Rows from block 3 of the encoder, named by matrix and row number. Rows with one number belong to one neuron. Each number is 128 + 24 x the weight over the matrix's rms, rounded and kept within 0 to 255. All counts start at 0. Numbers have three digits each.
# fc1: MLP up (encoder.blocks.3.mlp.fc1.weight, 2048x512), inputs 86-171
# fc2: MLP down (encoder.blocks.3.mlp.fc2.weight, 512x2048, transposed), outputs 86-171
fc1.1738:141132112119138134091117140125124149191143146131164079122123096098168109063121148087097131135145123140123071104138131125143149058118142148185125098157114097140155115132149206145127113131137111159099148163118079148117168103155105147105127107143085130099104156
fc2.1738:108134124142127122099100153148122117114129128150132122106135134116168134166144108137133160096120141157107146161135097086130129107151106153124111163130174145131106126154135077173118123110119170103101156196125102173133112119122138101116115101063114138192136112
fc1.1739:093137087147126136155132142124143146175158153134105119137152142140138150131150103072114091186075096147118111148137126137115073110106116112121113096120136124104130156127111122113108165123108160090101146119080122113118124113143115117136132155135153129124092090
fc2.1739:133130134091145115121079156123099175126149125148207063128113125131132126121164143122136145155148115146167146157160108109150119116150079143152092127118103111120122118137109126095152119116155133158093133142131112092136151092153127110135122134109146114143144130
fc1.1740:123133113161113092131151080096139120134141156146093144154091171104149099113208160131090115186128127140136165123156134069158155142132099108111150119118117165083112120113133088127108130150138115152117101085102122136164131071185146146163171144123167141107098145
fc2.1740:117108099148106132120148125108140135155122101160113128147148132109122134145152117132122122097135158120118102131163126117119100103118103138119096195105185082143114107156154125104162124136164095140127144125110115087106132121120095114110141079103131077103123102
fc1.1741:135091081110146141109134117147124104153110119137126121128143157091121133143149076128102113136175093107139125104102099106138138130135142141150127130127124125133155087122148119134142134119132128132141117211134171092113147104135108172115142142161144165064119129
fc2.1741:095142139154131120113144130075125133150174111125125119149145145069131123137120127152126117163111125128093122156128138147160110154150102112121144169124121140106091155088133157180115084101107146104130141138106135132154118129112213143114075104155117104107135147
fc1.1742:091133113120131125121156152113110120152142153139132136108141158142108117168137121156102127140101133142107116131158088156158142122091130116127098113142119158089133183072115149093097090151138146064139094095139120121141120117147161153101049125145105101115186102
fc2.1742:104088168160170106131121147129140147145137112140124100142135097126172154111128122136127107124130105088149117132114145117134108112106080071101142103119111141126135158136089131116110161143138125134139075088119119065106107104087114124121100166133142111140125107
fc1.1743:120106137140114090105113179108170088147116102146102141159084142135147095161143126125128171097106099126128139102159140119119166118139125150105142094178150098106120186141105120141109126146122131131169152119131134121168185151132130167090095103113107145121103128
fc2.1743:115143145118106133146111110109078150153157133155146124130149093121110119150122117133157108107157111137117122059132158148135134108134115101160108145135105129135107109110110120107110127117096131118149145159148131131092112195156110141127088113090099141137114148
fc1.1744:167145113163123142146141127094135139109100153120162156116105122149104146090115134142100151123148112143131122109120108136133119148115142125120119094075104185093162146128109151126149112165133159120136093146158102132112146127119130089125119152103149144090146167
fc2.1744:149136137138098144168110110138109137124094098087065137111124127111112097110121135107110103133091088163115128126071097112148126165113097161130117123108092153132099126072121162132103121106061121117157130126136097115178133136116148114094130133110158108124125133
fc1.1745:127154171111081157141158124163124143131094120127169152125114170160099087135163111122134105137152124079098152111118121123149140148120128141129142125095137153121131148116130124139097136113144123156151148140152137123095155138173094127118097118141149177127148140
fc2.1745:114148113092145113098075130130129141156143122125144131122112115141098162107167123129138131099154129132188093155149064100170131144092110139135178122112112155146121125144164139088064111118098133146127126139086175174135073122134154129159124084157150141141160140
fc1.1746:116115121116164146140159126115107128139088164150110130107135155187124147163134143127110156149141133136148146175098084137100122103123114129082141136129119114149095155109155112120121143130088113100132141129101100120135132132136143081123127112161136147117119111
fc2.1746:160143135137146139129133142077117118144147105119092147123117142116165102125131106155128105132123130119093146118110097143142088096150096134111119148140148144149125094073135127152118120141113116114098142168140099104113079130128142135118171096129104108162117121
fc1.1747:135096149092099120125098112098131123140099135126146135078132102142150124093161120150126154113121123129101143145106121151111144091101172122127156108086105156116128115119155066166146132097147115094109112105110157111122097160126102139156123126121117114093173122
fc2.1747:110105154106091152102138130153190125111113129108108131155134150150120134123123123136121116153123125134134105149133130115135118119112103110129134127112158162146124148110089146142164139134133110109129163147086151115077141148113162110157147119174169163120096128
fc1.1748:127125140101124109137189118105148135110141147090152064163111109118131134108126100126160135125166118156141134165098127099138131095105137098133103157099140116118166145133167108127102094114119141104113158140112096110139134128164104112123113149168118136104131067
fc2.1748:161110123117125175095073160115166120124107108151102113128145113091142101116124160128152145144133149120121114145154156103104118117111126114140125135133149146101158101133126144117138135101127136120163153155158114123150162110148098120156081083128144137111099112
fc1.1749:169100149123150175136118157075161140146122095118128124103120131138121138116134171176129169167149099096161070163120124100103132118117115135103115122152185104128141151112116127105108150137173158127118118125139151126106093085145106155156132122143157143125155158
fc2.1749:093122082152157131151101132127133114108100144160156123182099153133121142144126137149111138116109152098114110137125115137125094133100137110152127134122099136167097129132132088155089110146162144124087088143123093134194134102109171176089091117129117095143119116
fc1.1750:117134153155106178138114102145116143109161127116085138078122119157115182133172118139148157100113120117135157157098124144156138163168207121137142171154143114092074103135139098157137111111143130137116126121136118110114094121090128121165151100145102075147143127
fc2.1750:143114132123150134109130107166120122098074124128115103125147117122160112131150109113130109090123184104106152117139130112093141155113192110080131131134143107154169132090159076120117119126124149100103125168155122163135183140161120147118151114116087103140133078
fc1.1751:104140148112137092130155122171157140129157112146135109127161120135124138160144128116169112062160170099131151132137151120102110074119190123154151145117127141131171114111111141133094137170071153122079110113123097131140129098146103145142134116157146141113095141
fc2.1751:167110150106109130146143108129127146134179134126114100124133127155104160164111090108117155136145133160160120132158110128093159126131145125139119149121120143140133128103142111126088137126135105147146106095120146157158127113121106152125159132110152110114140140
fc1.1752:145120127127118129120115115180096149129171135132115171143103106115107157124121107124117121131165148123119106137133123167134088105120126076157102143123099139093088150121151132132137084106134117128127128151109111174110123140146122115129126116168107142134124137
fc2.1752:114148148151114113168159130144170105141101163109171145147150145130138141124129131129095145131130139174123113122150117096135134111171123164112135125125155067150141100170120137062116145140126097113096140141145181159108137117155149137166145127125105124128155116
fc1.1753:130092118103129099153120164133153138114173098143086168111107095141104124126154112140119118124085120143083138079132123091084110115103173125108090140162138093081159128132156076127160130129154133122095153146126144138147123109154148147159152113123114125136156161
fc2.1753:179123106114120112130126152155151112145096175143131106169137090182103167088137133120144128091103080093089138159154132137119121115099146113129135159113109089137136190116114080125098161128128145123171109163202117141093126102128117140147146089120147124101154112
fc1.1754:124127150182101122142140126148115094111162123126131103099123099126084140112115145159130120124082111174148136158119167099133113096084102109097124148132148098061110143141117137101135130149142139125154116170145097138143120124100125174130170132133150103102128153
fc2.1754:077149181176144143132092107107139192122113124146161122131133127100068130135142139107130089119123141098143125122120055127109149108093086084120153083122106152138142115130142145128102135104136147155160112085117158101144120126112123147153097122118155125141124143
fc1.1755:138121128123125143128115166103117103148134130117140166148152118164147136120150110089138115126162093133100143126124154138193100139131107134108144130105134126125177134095111118143102145123138125130143119111122140118119137130094132125109171132135088124132115174
fc2.1755:116143113151136093136095139107133111126097121127135145111139140146160126109126157101132142148125101140120145110130104171158090100147137120122088159152120101099144156090119099170151118138164158118163165068128136104130126114191136133144193124120102193115173119
fc1.1756:120140145111136161160124139152180132122152151132141104140140123105119121124130141117095147138118056118163095128145112175124143139152138105128142132131085137104153127103129116106126157115107147120187134131113132125127179124135153119102123066130103134100167118
fc2.1756:147114156091160138136148136119145117140129126166102096118124168136141126124113132063125127084173126087100111129139135165118100138119157107166113133149078099117131105152099123102126105136158127115085144148128092085117093164092107167132130156119140162121110146
fc1.1757:142111160092088096112139173117097135048104132166129094093138114111161116122140089108105128051107110129097108145124130142133116139188167125146131144100144116110144177144135120114130088142116090148124147133103124177168131156098130123126073132118155167145126162
fc2.1757:160081155174111162118128148125158166096086141090122142141127119116101127159166154130097105128075129127145120120128144146177124138101184152136076139126123178106122161119151174117134128119118155095112116170154131117146164124139151165104183130142155068139083128
fc1.1758:108131131127100152106138113128115111155128118107108191101111099078108137069100136100141137163104107140118147116151136132178134087120159121081155154133101140120169138103126124120135141133111122136172125164151154138149138171134159127144170123115176135109117139
fc2.1758:140137119170125142068110156167130140153123085156139109152152166157124139085113122136099107184140163156115104088119115137119094117149108153144134144117135102118154101117140097096100139172066159136182138109175108142075167123146145112117117184119155111133169121
fc1.1759:146132142097158139121121137120163099113131083102135129134135158082145114116092141169103078119128122100064143156122115110115129118121108124086123126126111107116142165152141114130104142105088132144128134124194115120073149131160078173118189140152154178141095125
fc2.1759:141111151161141143119113121121121079105140136125103146140125161114160115109112125145129110143121128108127101103102137126113120144157111081150141154140067099095114165104131167117114098114133132084136122131137156107152163159161138134139159068121198116119115150
fc1.1760:182132164163132140098130142110114142111104114119155123117128182111091115137084114150118156108126139125121103141129119116154121119149140123120151136095180108161119118118109084112113116159107137142129134104160135135113143125127166061121156111128081133152160141
fc2.1760:114154101086125101096122160152166157109131139126126160123106139126173135075110118213136127094147150139139102090122099072080137131117106106082121082169154123090157089189141142150128107153139089087108110153117072174095119105104168130134119141129152126163158118
fc1.1761:148135170106104129164143130148091111118092167146100095122091187113145133130136139139130146118142167123156103146118107088136114104159152124179116154147158126143168175125143142133146176124165105145065119121145144116132148145151116113163112104128125165130110170
fc2.1761:119144118073105121160108119077174160176123131139144145144138155141097113154106153130098095103112111124162146149135137132063103165155139182135101133144106150100173119141144160179142113115125105159085150117169115123139135120144132141118119160182111135099098124
fc1.1762:153107116120158138126132102176109105108138105138150171130130143130172129164138189145104131123151150106131145176133119114131142089154078093140125131137120091074177135133149165141150137142126118117132144102131103141135126132128143153129152111101176128130136143
fc2.1762:109119082092128165134100139167124126154134138135155151090130117144135111120128129155118104151162121187145140151122126144144138075135086146104106126130136125125125099146123125118114087125115105124154135105134126150117106150148115130169158131137139120191107137
fc1.1763:069105127145090144126110099133107161144168175116171105135093093141129101133139139133098161135125175133119136121141079179104158121140124072133061128131134098178080164119109141121100137134117119104147125105168118132087117080089087123149105145131165145163092141
fc2.1763:130185111109137137110104144086090118162117100135171102146124119144120119095103118093111089115156121124126096118161139123136139112139145141141135111173125102137186090099100140164156119114113146171130090139118144119144180152099142077103110136123100135118119087
fc1.1764:126059138102150083109116118142116154091150119142175137133138129082116111126183127134133136118093106099123133105143125109150138086121148136122103144132133127094081150077138097145106111140148133106091134112162137150139148095163096122120141135155123123093087129
fc2.1764:131143170118145151126105107095154115143158080147117118143160138092148105086134121107132124141126138124139164125116130127126123112141106119091100078133173112162070105099127152126091125095142129128130122116097138107139157127165105105109083182141118145145140104
fc1.1765:093152116085112134174136123125108142133107109097132129146097142145158151172150141125111116113141142161138108157124125120064131094164178178183132154147165107094156157128133136117155092130126142125134156144134111164088193109105110155122139144142134148104144098
fc2.1765:094109154118152143147122126106085133136140088132122123137110134126145125133115143125147090126122118126134128093114111174136099202130170163129131105131111174100134123155138117092115131137113101127094125107167122103096089118148155123115172143136132142115123169
fc1.1766:146158154128132132154171118120144107100106107074126138116139100144128135126068132057117100092103112114131137156109121129111102137118141143105113091154104099143132113158124139147129147151073121112146111124119120146092133147147131107135145086116099120073112121
fc2.1766:087119118135116117145147137153157109155138142137132138153120115135113107136106105173136129148075154175149113148119065114117106099124051130141144140170122142124136123146155098163086133138174135121114083121122128153114124170101152147123118083096169147145160138
fc1.1767:148144161117102116132114096147134154109113121106153104115115122115098118084153097154147131140128152073147129137190112129118143093127134125105128123132147131186185179089129125115101142159175090155067147147109132141098156121156136138121140105147165138161119121
fc2.1767:137129120143106185121127135160109105089149168120098123105113124133126136165209119128144120111143115124137130138121116107136111107162143140101125116122131185127148118134069135086137135144137098130115144160081154120109121125104142142122135130109115130119120120
fc1.1768:135127123147126111099106128142154148118124116117102130152118102088148144150159103101139163108155111119149097145127094134107112134155122154120111136137125156107109102144156131071146166148116158113106118083172111101115141121139146121095138145130113142133102142
fc2.1768:126101120159078139122116107108111163166130124132152104095146091136139086158110132124144118118097106115129155101150140125149103121118141113141157148144139099110139152131120144111094129127176144098210126122122158101157136155144143120160139136088120143145111126
fc1.1769:111163156156163097089129089095137111122138106114140111184165142124124133075156161127157124160137147124125105138129093100129153113141118121107123118107109098138115159133138103093145136094100123113137163132144106120125110148128154116120137125129104176099144141
fc2.1769:127147104153153138158142125128116137138136133133143106100137097128109093119134139125121133094154157146119139140142142141164181115102098139138107118110096127129143084127101114119117147116129109120123123131097129108121128084152130094140121136156124146155096136
fc1.1770:157138142113150123116127168115151064126145124112158111111126160119128090110115162106127128091148127125157091138105124134134126093076104120157141140147134108104110101119098097109125096128154096117111124173144140152138133147150141154131115130147150083143073121
fc2.1770:120137112118150178138152114172166154153116123155065065154138138105083116133127121127143134175144107085101124091140113088130134095122116101181135073113142122164135114053151154128149130144150092164158160149153109115100142127156127142115089092090134137125094140
fc1.1771:158153133121118106150099135147121119127109147129107118136123152098139120141150096111139171162147134126129122103096100154157090152122058149098122094095159097114133135123102081122135103124091096095120108108156155121145110096123101149187155097112138158115085150
fc2.1771:138124111134111115142094121115121108160131110162115102157133160129147162078135126068112155126147106139094121148125143111151180117120119144095089096126146105130161103095143118114097109145124172120124131128189158150175098156112133103116115143094140129124146149
fc1.1772:152092158108168191141125183142125124117124146104150132148130160107128054115103113111154096116137095129167133145137141116128148137142142122138138101085124115165142137157080084148145150118096119164138110120132144123084082120109139111131129155107102108142147145
fc2.1772:135159158123104104107120113168156120167111102093114172106135120138113113103199136106124105111170117147090141095111121099130126141111145115144112098114172160136130121103139135168140129110101142128124120155119134126111124190111149157119127168089130126110145155
fc1.1773:131179119115127099160155108133146125120096143105131170135103081113109150120157088116175098154100130131122093166104137133098141126133099124122071177111097126094134144080154112124181159144168137128144147133114115141118102115127132142123142173105124097137112164
fc2.1773:125123143108146096132131158117130121133157201108113116096115092113137150127169122136075120147082144124104134142118151118111180120134108081132125139159124152125115115105133157109125146139132136106127121120113143108159137112169129154122152094134130127098127159
fc1.1774:142135163119119179172112098080087111147118156167087120128144103114111125144161159114121104188107119145073137118141140167132148137110133122137147128127131139104144141165081089131124131150077165144104108116108151090149138108087113118087173107128096114119167124
fc2.1774:116116113113131126156138119147148149089153144109142096154148131180149155126100124155134124171139082113099108112117085102149141098104133164126146159163113112088119087124153106152156096129142170152100110136158142104168154122138098091187105129138147132086152118
fc1.1775:173128134147174132121120138162149116126159127104131117136112097123121091095133166132106138139120106111137100118148118116070139118127121110135180174149109115090108148169156094134137140155108124127113133171123160141135129112133129145111152124134116101155101117
fc2.1775:094114084133094070132125162145138117100111138153107095136100145130141126118135137150117153122091110107130119142127129127123106114101115097073111125118137104124119143075103147101121128128141124110107083146119110158125135172135119119143118168133128133163153126
fc1.1776:201084133133149131122120141139109135161137152138118121131138143112137175090153149123101128130128113124103101150136144177094163131125111119138110100133070140092129128151171102159130149162074166131091108119102143055129111162089153130191082103139118116106126136
fc2.1776:121140191127111092179119113138122148117092114085126164108124147160129127124146104159143121117146112151111123171089140114154149078094141104119100189134113155134125134106130101075103132155158148118085105141130093130104128150107136123156112101133143110109129127
fc1.1777:082145136156129083128145051147125103098121090136176145130112073142136142109094128139149139102111161149144100153129121135128148132163133115144118161143118094144178124142174141147078120140121161157157172157148150142087087141106082150123095174136120121155116158
fc2.1777:136101121087094154130138155113169128162129122159134150116115119107160157148108123167119075128108156166118073121149128121115128151123128093149120160142131140119156138136151128122112126122107117117105105146137178138073174130166123107170113124108126101136167093
fc1.1778:149109115127159140146109109135178136089109116086115097138128109164154109125139152150138119150096162136156155131096121112145097120093126120124118114133126067127140164151098133119088112141145105148146111157099113140119133125098055135202120124124155184096153113
fc2.1778:160143144163118105127131119107103109175161100127117097099139179075114178157110101082077103078121131132117089162152126152144130110138123125066092134151138158151093158117133103125110142117138121112137103119106108106141092111149102126104110093121143088160097131
fc1.1779:109113111104126159173119114150138146163180125081116133104116129089104151108118155098199112135201104167107123131133143123126109118140120113137126119118151143143145113122137134146121142137132109150112154118125149131152137141104118140087121114126096131129114107
fc2.1779:158100139123133151120110155120145163106142136131103141162100117165118154162130104079110102137133090110152104150088121186123155120170177146160136117116188137107122113157093139126131140099129109148181134159108139144126181120167126126135101125159145111142107089
fc1.1780:140130148158128117119162119135127145138134141095112127139109120111139144143107090140164137109165117114094137132101150127154135100135105124144118147132115132145107139151098166173119078117119127134090148115115132114148120132096142102181125097119102106187116149
fc2.1780:123124073147106085147183114152114129135109116154158135067135156172144157127161138141147125098149103133138083127139113134120156128136135110146147095130110129100117152127168144094127141126128153124138102119119132100127104136090148090173153102154146131144179118
fc1.1781:121096099132131134101136139118104150144135140110103127160153162167146137148104128079135135114101127139106192111106121118115129173119142131120129129178118111089135167139153079091073118084143159109158126111105175102154159119133121143147106097129132116097083156
fc2.1781:099163115087118160135128132119115080150137127143083130097116166144128122097100144139107144128112144099079141150135135164145154124119140098108100127087123155147153163135159081107134144159175182108124141163119139161124115154137113117103180152148135116114097141
fc1.1782:128102148130130135117114120117121132117114128117116153143163156135095148159166123098165123128133086105135128105156138087140151145150164123135095146126139066160115137129109131103139139143086073129114118091116134120132112087134093135114098109176082143076132132
fc2.1782:140157137134121132138137080141161095096173122088129129123126083141134133131143147180098131141081162133107160160117113084155116098099113117101099138093155207144154134137134137170107163139122132138096125172127063130113130148124142136129132179140150155088115135
fc1.1783:158139150122146122128106097120144108116155137085108114148091131141153113162144150147122134128136120074109111121154104087121131119160098124142129086099131128121183107084145121148117094136111153157134115197127159139132087168126105156171116091092096118107164157
fc2.1783:114189114125097076100148164104146143109170131108167136111104162130096140107143113155184107090095153171130112142149168078133088110129126165153111186105115102164121148133122134118121100186119133141089136126147104099123111112131125179167139159122073107145072149
fc1.1784:119158123130148107152114142129136172126103113151141152125125162102144089106130138104189127132119138110137109137110118191144147126138124089087119123124152138081152149122117147125102128146114167136098131138158163107094124146115091146150113129098139134079117144
fc2.1784:104169111113105126086133118091146176123118079123136166135136083117112160138149134103156102162081119144106134140142118113155117139081147144122123112165115105128156121113132104134113137139111108126143121112112105103116117145128172138125075106105167134119119152
fc1.1785:144169096157158107187087116146123097174126164119132084106142111121133124125169163096128173078156162112124170089105091157121160113112140120136110152133142201113125108113068163109140101088115127129128128163148141123153059134110142130162153114134100078149126084
fc2.1785:142121135177127107111159186085138067098124143129109105112182121120159109136094116107090111121117159122109138095112142132142130129106141142099112124108137133109095128090163121185095164100115115113157158106108113079125103111113127151140134146126160107125130081
fc1.1786:119090148122164188158141115116093177132119144145095096130150132137079112129112123160110108147119121162103141150136097109120123119149079141150115111088116131138115123091152106149129149119167106087121136078162075091103107106123131124117127106110164100132120081
fc2.1786:126107105091170124153110132136142122144156121158109091102136151122123138155105107100129159145160144132118091108129149126122068145088116156087125121136180136144107101086129100143127087158109117132158111117123134104153112127113147147106108180078109095120105166
fc1.1787:101102124163092190164108113123133145122113169111146130114147119111109110100132091184119190119166089147110131111139152091151132146136110137171136100129130045129141145133125156147116094109107142156135087160107153148112066130099092100159171120165115148107109103
fc2.1787:129135133111131111125133122108114080103160112192146121159154129134105138143125133121097155152149112134117112092157119113109103102149082170086141139122125123129115109100110122146144106091132154065138102189143094171102113100138104103149121122100081092113080147
fc1.1788:120144140164106067160177137167132128144162119144165110113142133130166179151085174143096137132098136127115147116142102085124167124144161071151106166103142128137160148122156128127103128107093144104107137159078110134145129137167080094144152122202116124106106158
fc2.1788:107165169172124137094128142158099150114149092149080114129106130114163093136139151153120106141125093129128138088150126136166122132104133146116164078131131128128101146156101124152105116142155139160133165121146125120112121091096105117150124075138121116129138154
fc1.1789:139122094129107078136152124099127114159130128148112141135089163132139156133152128136172136175163159101167119116140178138167119143167093111174089130097128140135128153141123139114161162147134170164141108162143112096149142135123144090108144173096108102132131149
fc2.1789:136139141191156137159095105103175123165149182145124123116112137105128133079115131122127129115135129072148140129158144129159138145161142133102118122087120089100106119127096178135159166099146123142134151127099151135085183177127137090094130156114146121108138166
fc1.1790:122115141111136162131111143130142124114155104138149096129143145125113106130132116122139144112156103141116108122104117136158129129155150128124182129136147050110118110150157144134125130120110111133079125099149112101124142123115077150130122145086139070149129120
fc2.1790:112121143139141127115093168127128129138125161139119117121098139142091129126119142110137147130131181119132143104142125136153087157161126122164160135128181145127150101123100115082126085115115077142111154119109124109124107108125141112149136102112132165184138121
fc1.1791:084107092114139149132100151163112152095103132090127118101117165143137142117134095129130128175130128153125128160115123113147160173141095093102145117116106128121115173155156071092160107141145114066154142086115128082125071161122153073137178145122165074107125135
fc2.1791:135133142136117129087155120125092118141126130117133077088170110119132131116137152133165145144126144147089094108087123167100103147118144136107114137120117140100139117146096122123088099127094143153126102114089151092087141103124141162123104147140123139127123144
fc1.1792:143130122123099156150172120140136097107102109098132079115108101137146136106117132125121141123153128133161117101106154129088129148111150176147124146131150081120121153115149138127153134141147098162143145169179184133085138120180120101100137168130102167130135115
fc2.1792:113111155127148082125124172089129111110083144114138149148111130120119125150128152161159093168107123128159139105128141109105133134090111140117116149145107149118158134092107150165115119135105135162105151145161140130122142168159105147148130148147066149161124144
fc1.1793:106123166126117114104149127154093118114150128138104121081122098143118111125122143137135119126127146107132129125107098106134151114137074086111142134165111138159189136132125148106098110148132108145170071129132100132130120108109136117094114088114123152115170130
fc2.1793:112123124130110125101098119147101184139103110099088122164136147090142072148144110149093108151151099137100168159127130098110140140112136101123107161167142100127132146091110149112162151124099147114106124119114144130113139075114073113102124127150136135145120150
fc1.1794:073114143075157108131123181100118126061130142116157148138159126159158160115094106140143121134131129133152143106115099132193114089103069073065110098139087096107125154114104148105146141148098125106166125108094079109109139161115143130136143165112166117136138152
fc2.1794:114117080133120144120184124173125122122210144127113149149116150148139111097130173099161156146128105076138159108093173123128108071127074091155123129113089134113119106149152120102174130142147157111142117112107150140114137129157069115098180091152099156084127117
fc1.1795:153132123109095097153119138158154120153081141122147109124113140105131156140115133115095127159141165070134195098155136114145114130098109089140114116156113137107160129101132148159176126110142107159092117131140106155105117100108131157072117160104138106104119132
fc2.1795:106138129136149103151132090149114102103119138164116166096142110135112116140124133140130136132163164129180140135136139115135110108125139127128120108132150112140137106136095140118116140145111132131117121147103112122117124189131110146129083126159142132091110136
fc1.1796:122134115110110095120122142136143136139173097164109117105119138117088156080047188124096146119148130114115121120114176156131093154169150132138133167134132104108123217135145119134127130135141111106105148131139161135109103178133118145120146118158146144184129172
fc2.1796:085152152101146124166102103154101129137118106180109114145130143144104156117108148105163138093123151154101080128103163146132097132125158162125110131151112205138158175124132113145124119131103163141161102102134119101172156119093163146128126105143141133124147105
fc1.1797:121146173115171119104152151060134095180151157141151116106135118139134122106139138133148103118149116091132151118119144127190144111118116094155111118154078115100136118153111139119094130137113112138089111134103116173156095161127137121139126127144135167125116126
fc2.1797:158095083114128120106117098119095129134116096131136118184114122150148147114146123135100153100121095129147118119136153125122135090119099136121154155122148105125136109175174133144123134140073128094155109124102132150131118134094156114140183124076163126119120091
fc1.1798:147118121087162097175096087119137145127171121144092165135132150139136163135147153119112121094135132157181120091094160147164150169125095132108116112151123119139124166145143093109121127110156167102082145092099140161114163155158127113097154123178135182134174143
fc2.1798:115136141109127082126131141159146136138124136137119119131137121097120090131136116121162112149103124119113124119182160096101137123117159143116148089106156115148097119139099137100099144129180097172075111139125099087118123114131134093125089126127127163128089133
fc1.1799:102107129123105161130140151163155070104153140142091141114141117160149139103186099090118158138148107090126110152161147114128145092101131172106127120128085149127117146124121143127118137158106163107132147133129172140133175142131121111161097140107150170093106141
fc2.1799:170169159167145119148134116129087123117166144129135120116110101142158142129131104151147118131140132125163145126145175137132122153127120134149136099132150133146109103126135102151145131126117137135119144148143128115145081141116158063104130153100136113148109141
fc1.1800:157125142121122105133166101142159129115149128134131109123149141117152143083154125121100114083135167090196143097113127112115128127125146106078099107151154093150081123085140144110125101145183109100169113098121126155121165123123151129152131104162141134128160140
fc2.1800:115147094073160149131152080087126106118149128129094127099156124122154092150147123120149090128111083104157102161134125164111116106130110134075138137100172115117105138144150133117118132096097153165131133137181148160122131169121095126114125123138125118091120116
fc1.1801:165129135134133103142161081114144151142115137116115144161132147149121096124129133137157136137087138118138161157100139103114138124084077110130101134121115131158131132123097145158162117147077102108148101150065112099073123072135095140138168137100127125158152103
fc2.1801:158092131104123118119109133146130172142127148148165174132145157139139125149168124163153155113144101108069123097099134099101106107115144127125111123167159098124164088119104152104157113104107126127114140147142124108130150099117111151124159146133106074105149115
fc1.1802:169114141147103183154140130139117090144068131133148121121151141128150137120087112127169145113116114106139122102156114137152129140135095127132151121130147135186159140091129190161129158158077165102095070110117101136136171149139111117183129120119124094106150124
fc2.1802:117102158153130104156031190103138136135109117141103120136136169151153157134110133088140098077153120104113156118123156128129129104142112185195133117162143113148082151125116109157104117115200102136139161134119114140141166093130107146153087129177116164083148159
fc1.1803:113126118160130103172151122108115121111130138105131143139141139105121128125141169192086132118134142159110141152125116153108101139115162199129123118137101161120151107086156121115108115103133101109088104180189125111133157160129103155117149087094096130116103109
fc2.1803:157119152091142092121102127075112128165129105136106156132130138119126155202147149168140144170114101134130179118172110113109116111090135128144158127121090125130113138173126172102143136154146153119164158124157144143095133086102100136120084133135114141133079120
fc1.1804:101130109167140081125133138150152133132100123154133133123145117142122116146139119141103144120117118069134101191117152126122125125096120113114119195134148124101145106147107143113126107113107120167121143176150138143130158086113116109166164122109105123101119123
fc2.1804:112112130141100120112129143127188121104168115119128138120159119116096094145122108112123100105136134139098135177140129132119176070169164129109142093119110143135117165126135106126125170169112076093147110125165100156143149117102133135147215121117133115130093137
fc1.1805:133127119153135170164145088155150098180085118131158150097128110086142141115137155155180128163172158106126082160115137128125136080101140115153197130110135148103121160110125129186123157115160144131100119129149148106115124147123119143113153148088121135110157150
fc2.1805:105104189143133146132151168152106144157104118110115111096107131081092135164139122130140132132189139097142119102112116126094113120132171128101149167150141109141173149140133083125132138148135153114100167139136118163130134148098130141115097126122093091168124164
fc1.1806:126156162131104126142135104155113146103108144164098158089134127095133140100131126115100092167154124145178091153158112127102097139099101123160116110132139093125123126087139093131080127089118142124092113118099123109142125103139113102094141144134132115159079131
fc2.1806:170124148134131114098112096137118107133126117121099114173082161114148144124150122109076128120137120135139126062137103119159112130141101133105134148116113109103130115137121140137129114112138098097170101161104137177150132110131135126145130139130106137116132086
fc1.1807:124110139123100133114148116131140137134114129110103107139145101097106130135120131112128129141097168115169121127173111167154116129153165091133148139178137102124116113145090120140154129172174109141108143096149156126130110163113125167102125128139137099151140131
fc2.1807:116130105094136098136097116123135107112110112119088109154161145174158126084110085137137122133120127158125093100108150133146148149148142115105078115127164136111137100065160082114118165117120138145095139117161148105151154159094101109158148129135122123152123148
fc1.1808:121134127107117137150179128127159136146124158113122127116085123142149087142139133150108165098098102154143099127083086103114144096097120150137103084117126112070109136151197137146134129135098112135124108096148115150123142130107119156153147108110127104110134111
fc2.1808:151167130141125120124130134117126140098131135093119147149126148145162130126121144129140093139159109133116144166155098171151133098094088128127108130106166138145126093094122120150115076151146110160129107127120154142099127138152098110127116125088105127132118109
fc1.1809:142144160121106123122134133151140164144115128084136133108148162137150089143116115172115079135172125094123155101132151092122151145119101111139123156132116121120188139134144128107131195129146083156158177083120133159119082150134112134123188126105147154108093120
fc2.1809:146130148084102130144082128106078137105128148111124142122103084142144119123157118173113146096140126136128133148102101134097163120150135112156127177140116133162155119146124115171149135112156139141098120104100149104166102125138087106143122125132121153150086114
fc1.1810:174122168122124102112147147140097128110142122146104178113099080144092125126118131140135152106141123138128128152128131124100113109134189131183138179142161134094100172161146186111150086140124143192170143157166149112123126083098122188152151134084174155089123179
fc2.1810:138091074138172144173172141140132131131141127137133134125111091118108133139134153141174083109140138123155174144111135095125140123146145121148139132176147067135139196112147158100051122131106163174107196117135119153105103152121174169137135102120086164081162116
fc1.1811:123094109168126124160106137100097150158172107068083124161120120135167144108135184110129142106090132161157138153123132125119079155140116127138138146140151116092078162142110147100081103136083113137121152143093113142107096108105082111099140149088131138118121107
fc2.1811:124123113148106157134094129151154140110171129173155114116127163105075148144124089133130142135124105141144145158117092157120187134132110098106164112131121094134146096152131143133099126106151134136123137080105146125146142151143100086136112124139093145131121090
fc1.1812:126105158138158109127120147137155127128135128124159128179109152128135131138102102166152101180141151099112096141137102156153176147139132125129131125175127128132156185154071151144079118123116169151126157112154143132147146137146117142149106157122133131086128152
fc2.1812:100112114150116140128114093130196090148138067108128139181116140125103130092188110156128144147122133091117130141166103119125092140136094158147141185113156103114188150139167145141116150138129164171150168143147137146156133142138090125122128096100149075133131139
fc1.1813:105108131079103141114140162108094083111119139109137112126171089146105169124106089195079123173100132109141072089120126146167134103128088097110156099093097063115161155114127141126129105137116097128116108150125094075139141135115084141176108110140143161098063143
fc2.1813:168123146129136143115149130107130145136111185125175133119076175143127086129154089116121166156144134127152087082132154070179158102123136115122141149128130120095113134135130133138169124142150094151136135116126138110117130103099121095128139161135128106119097129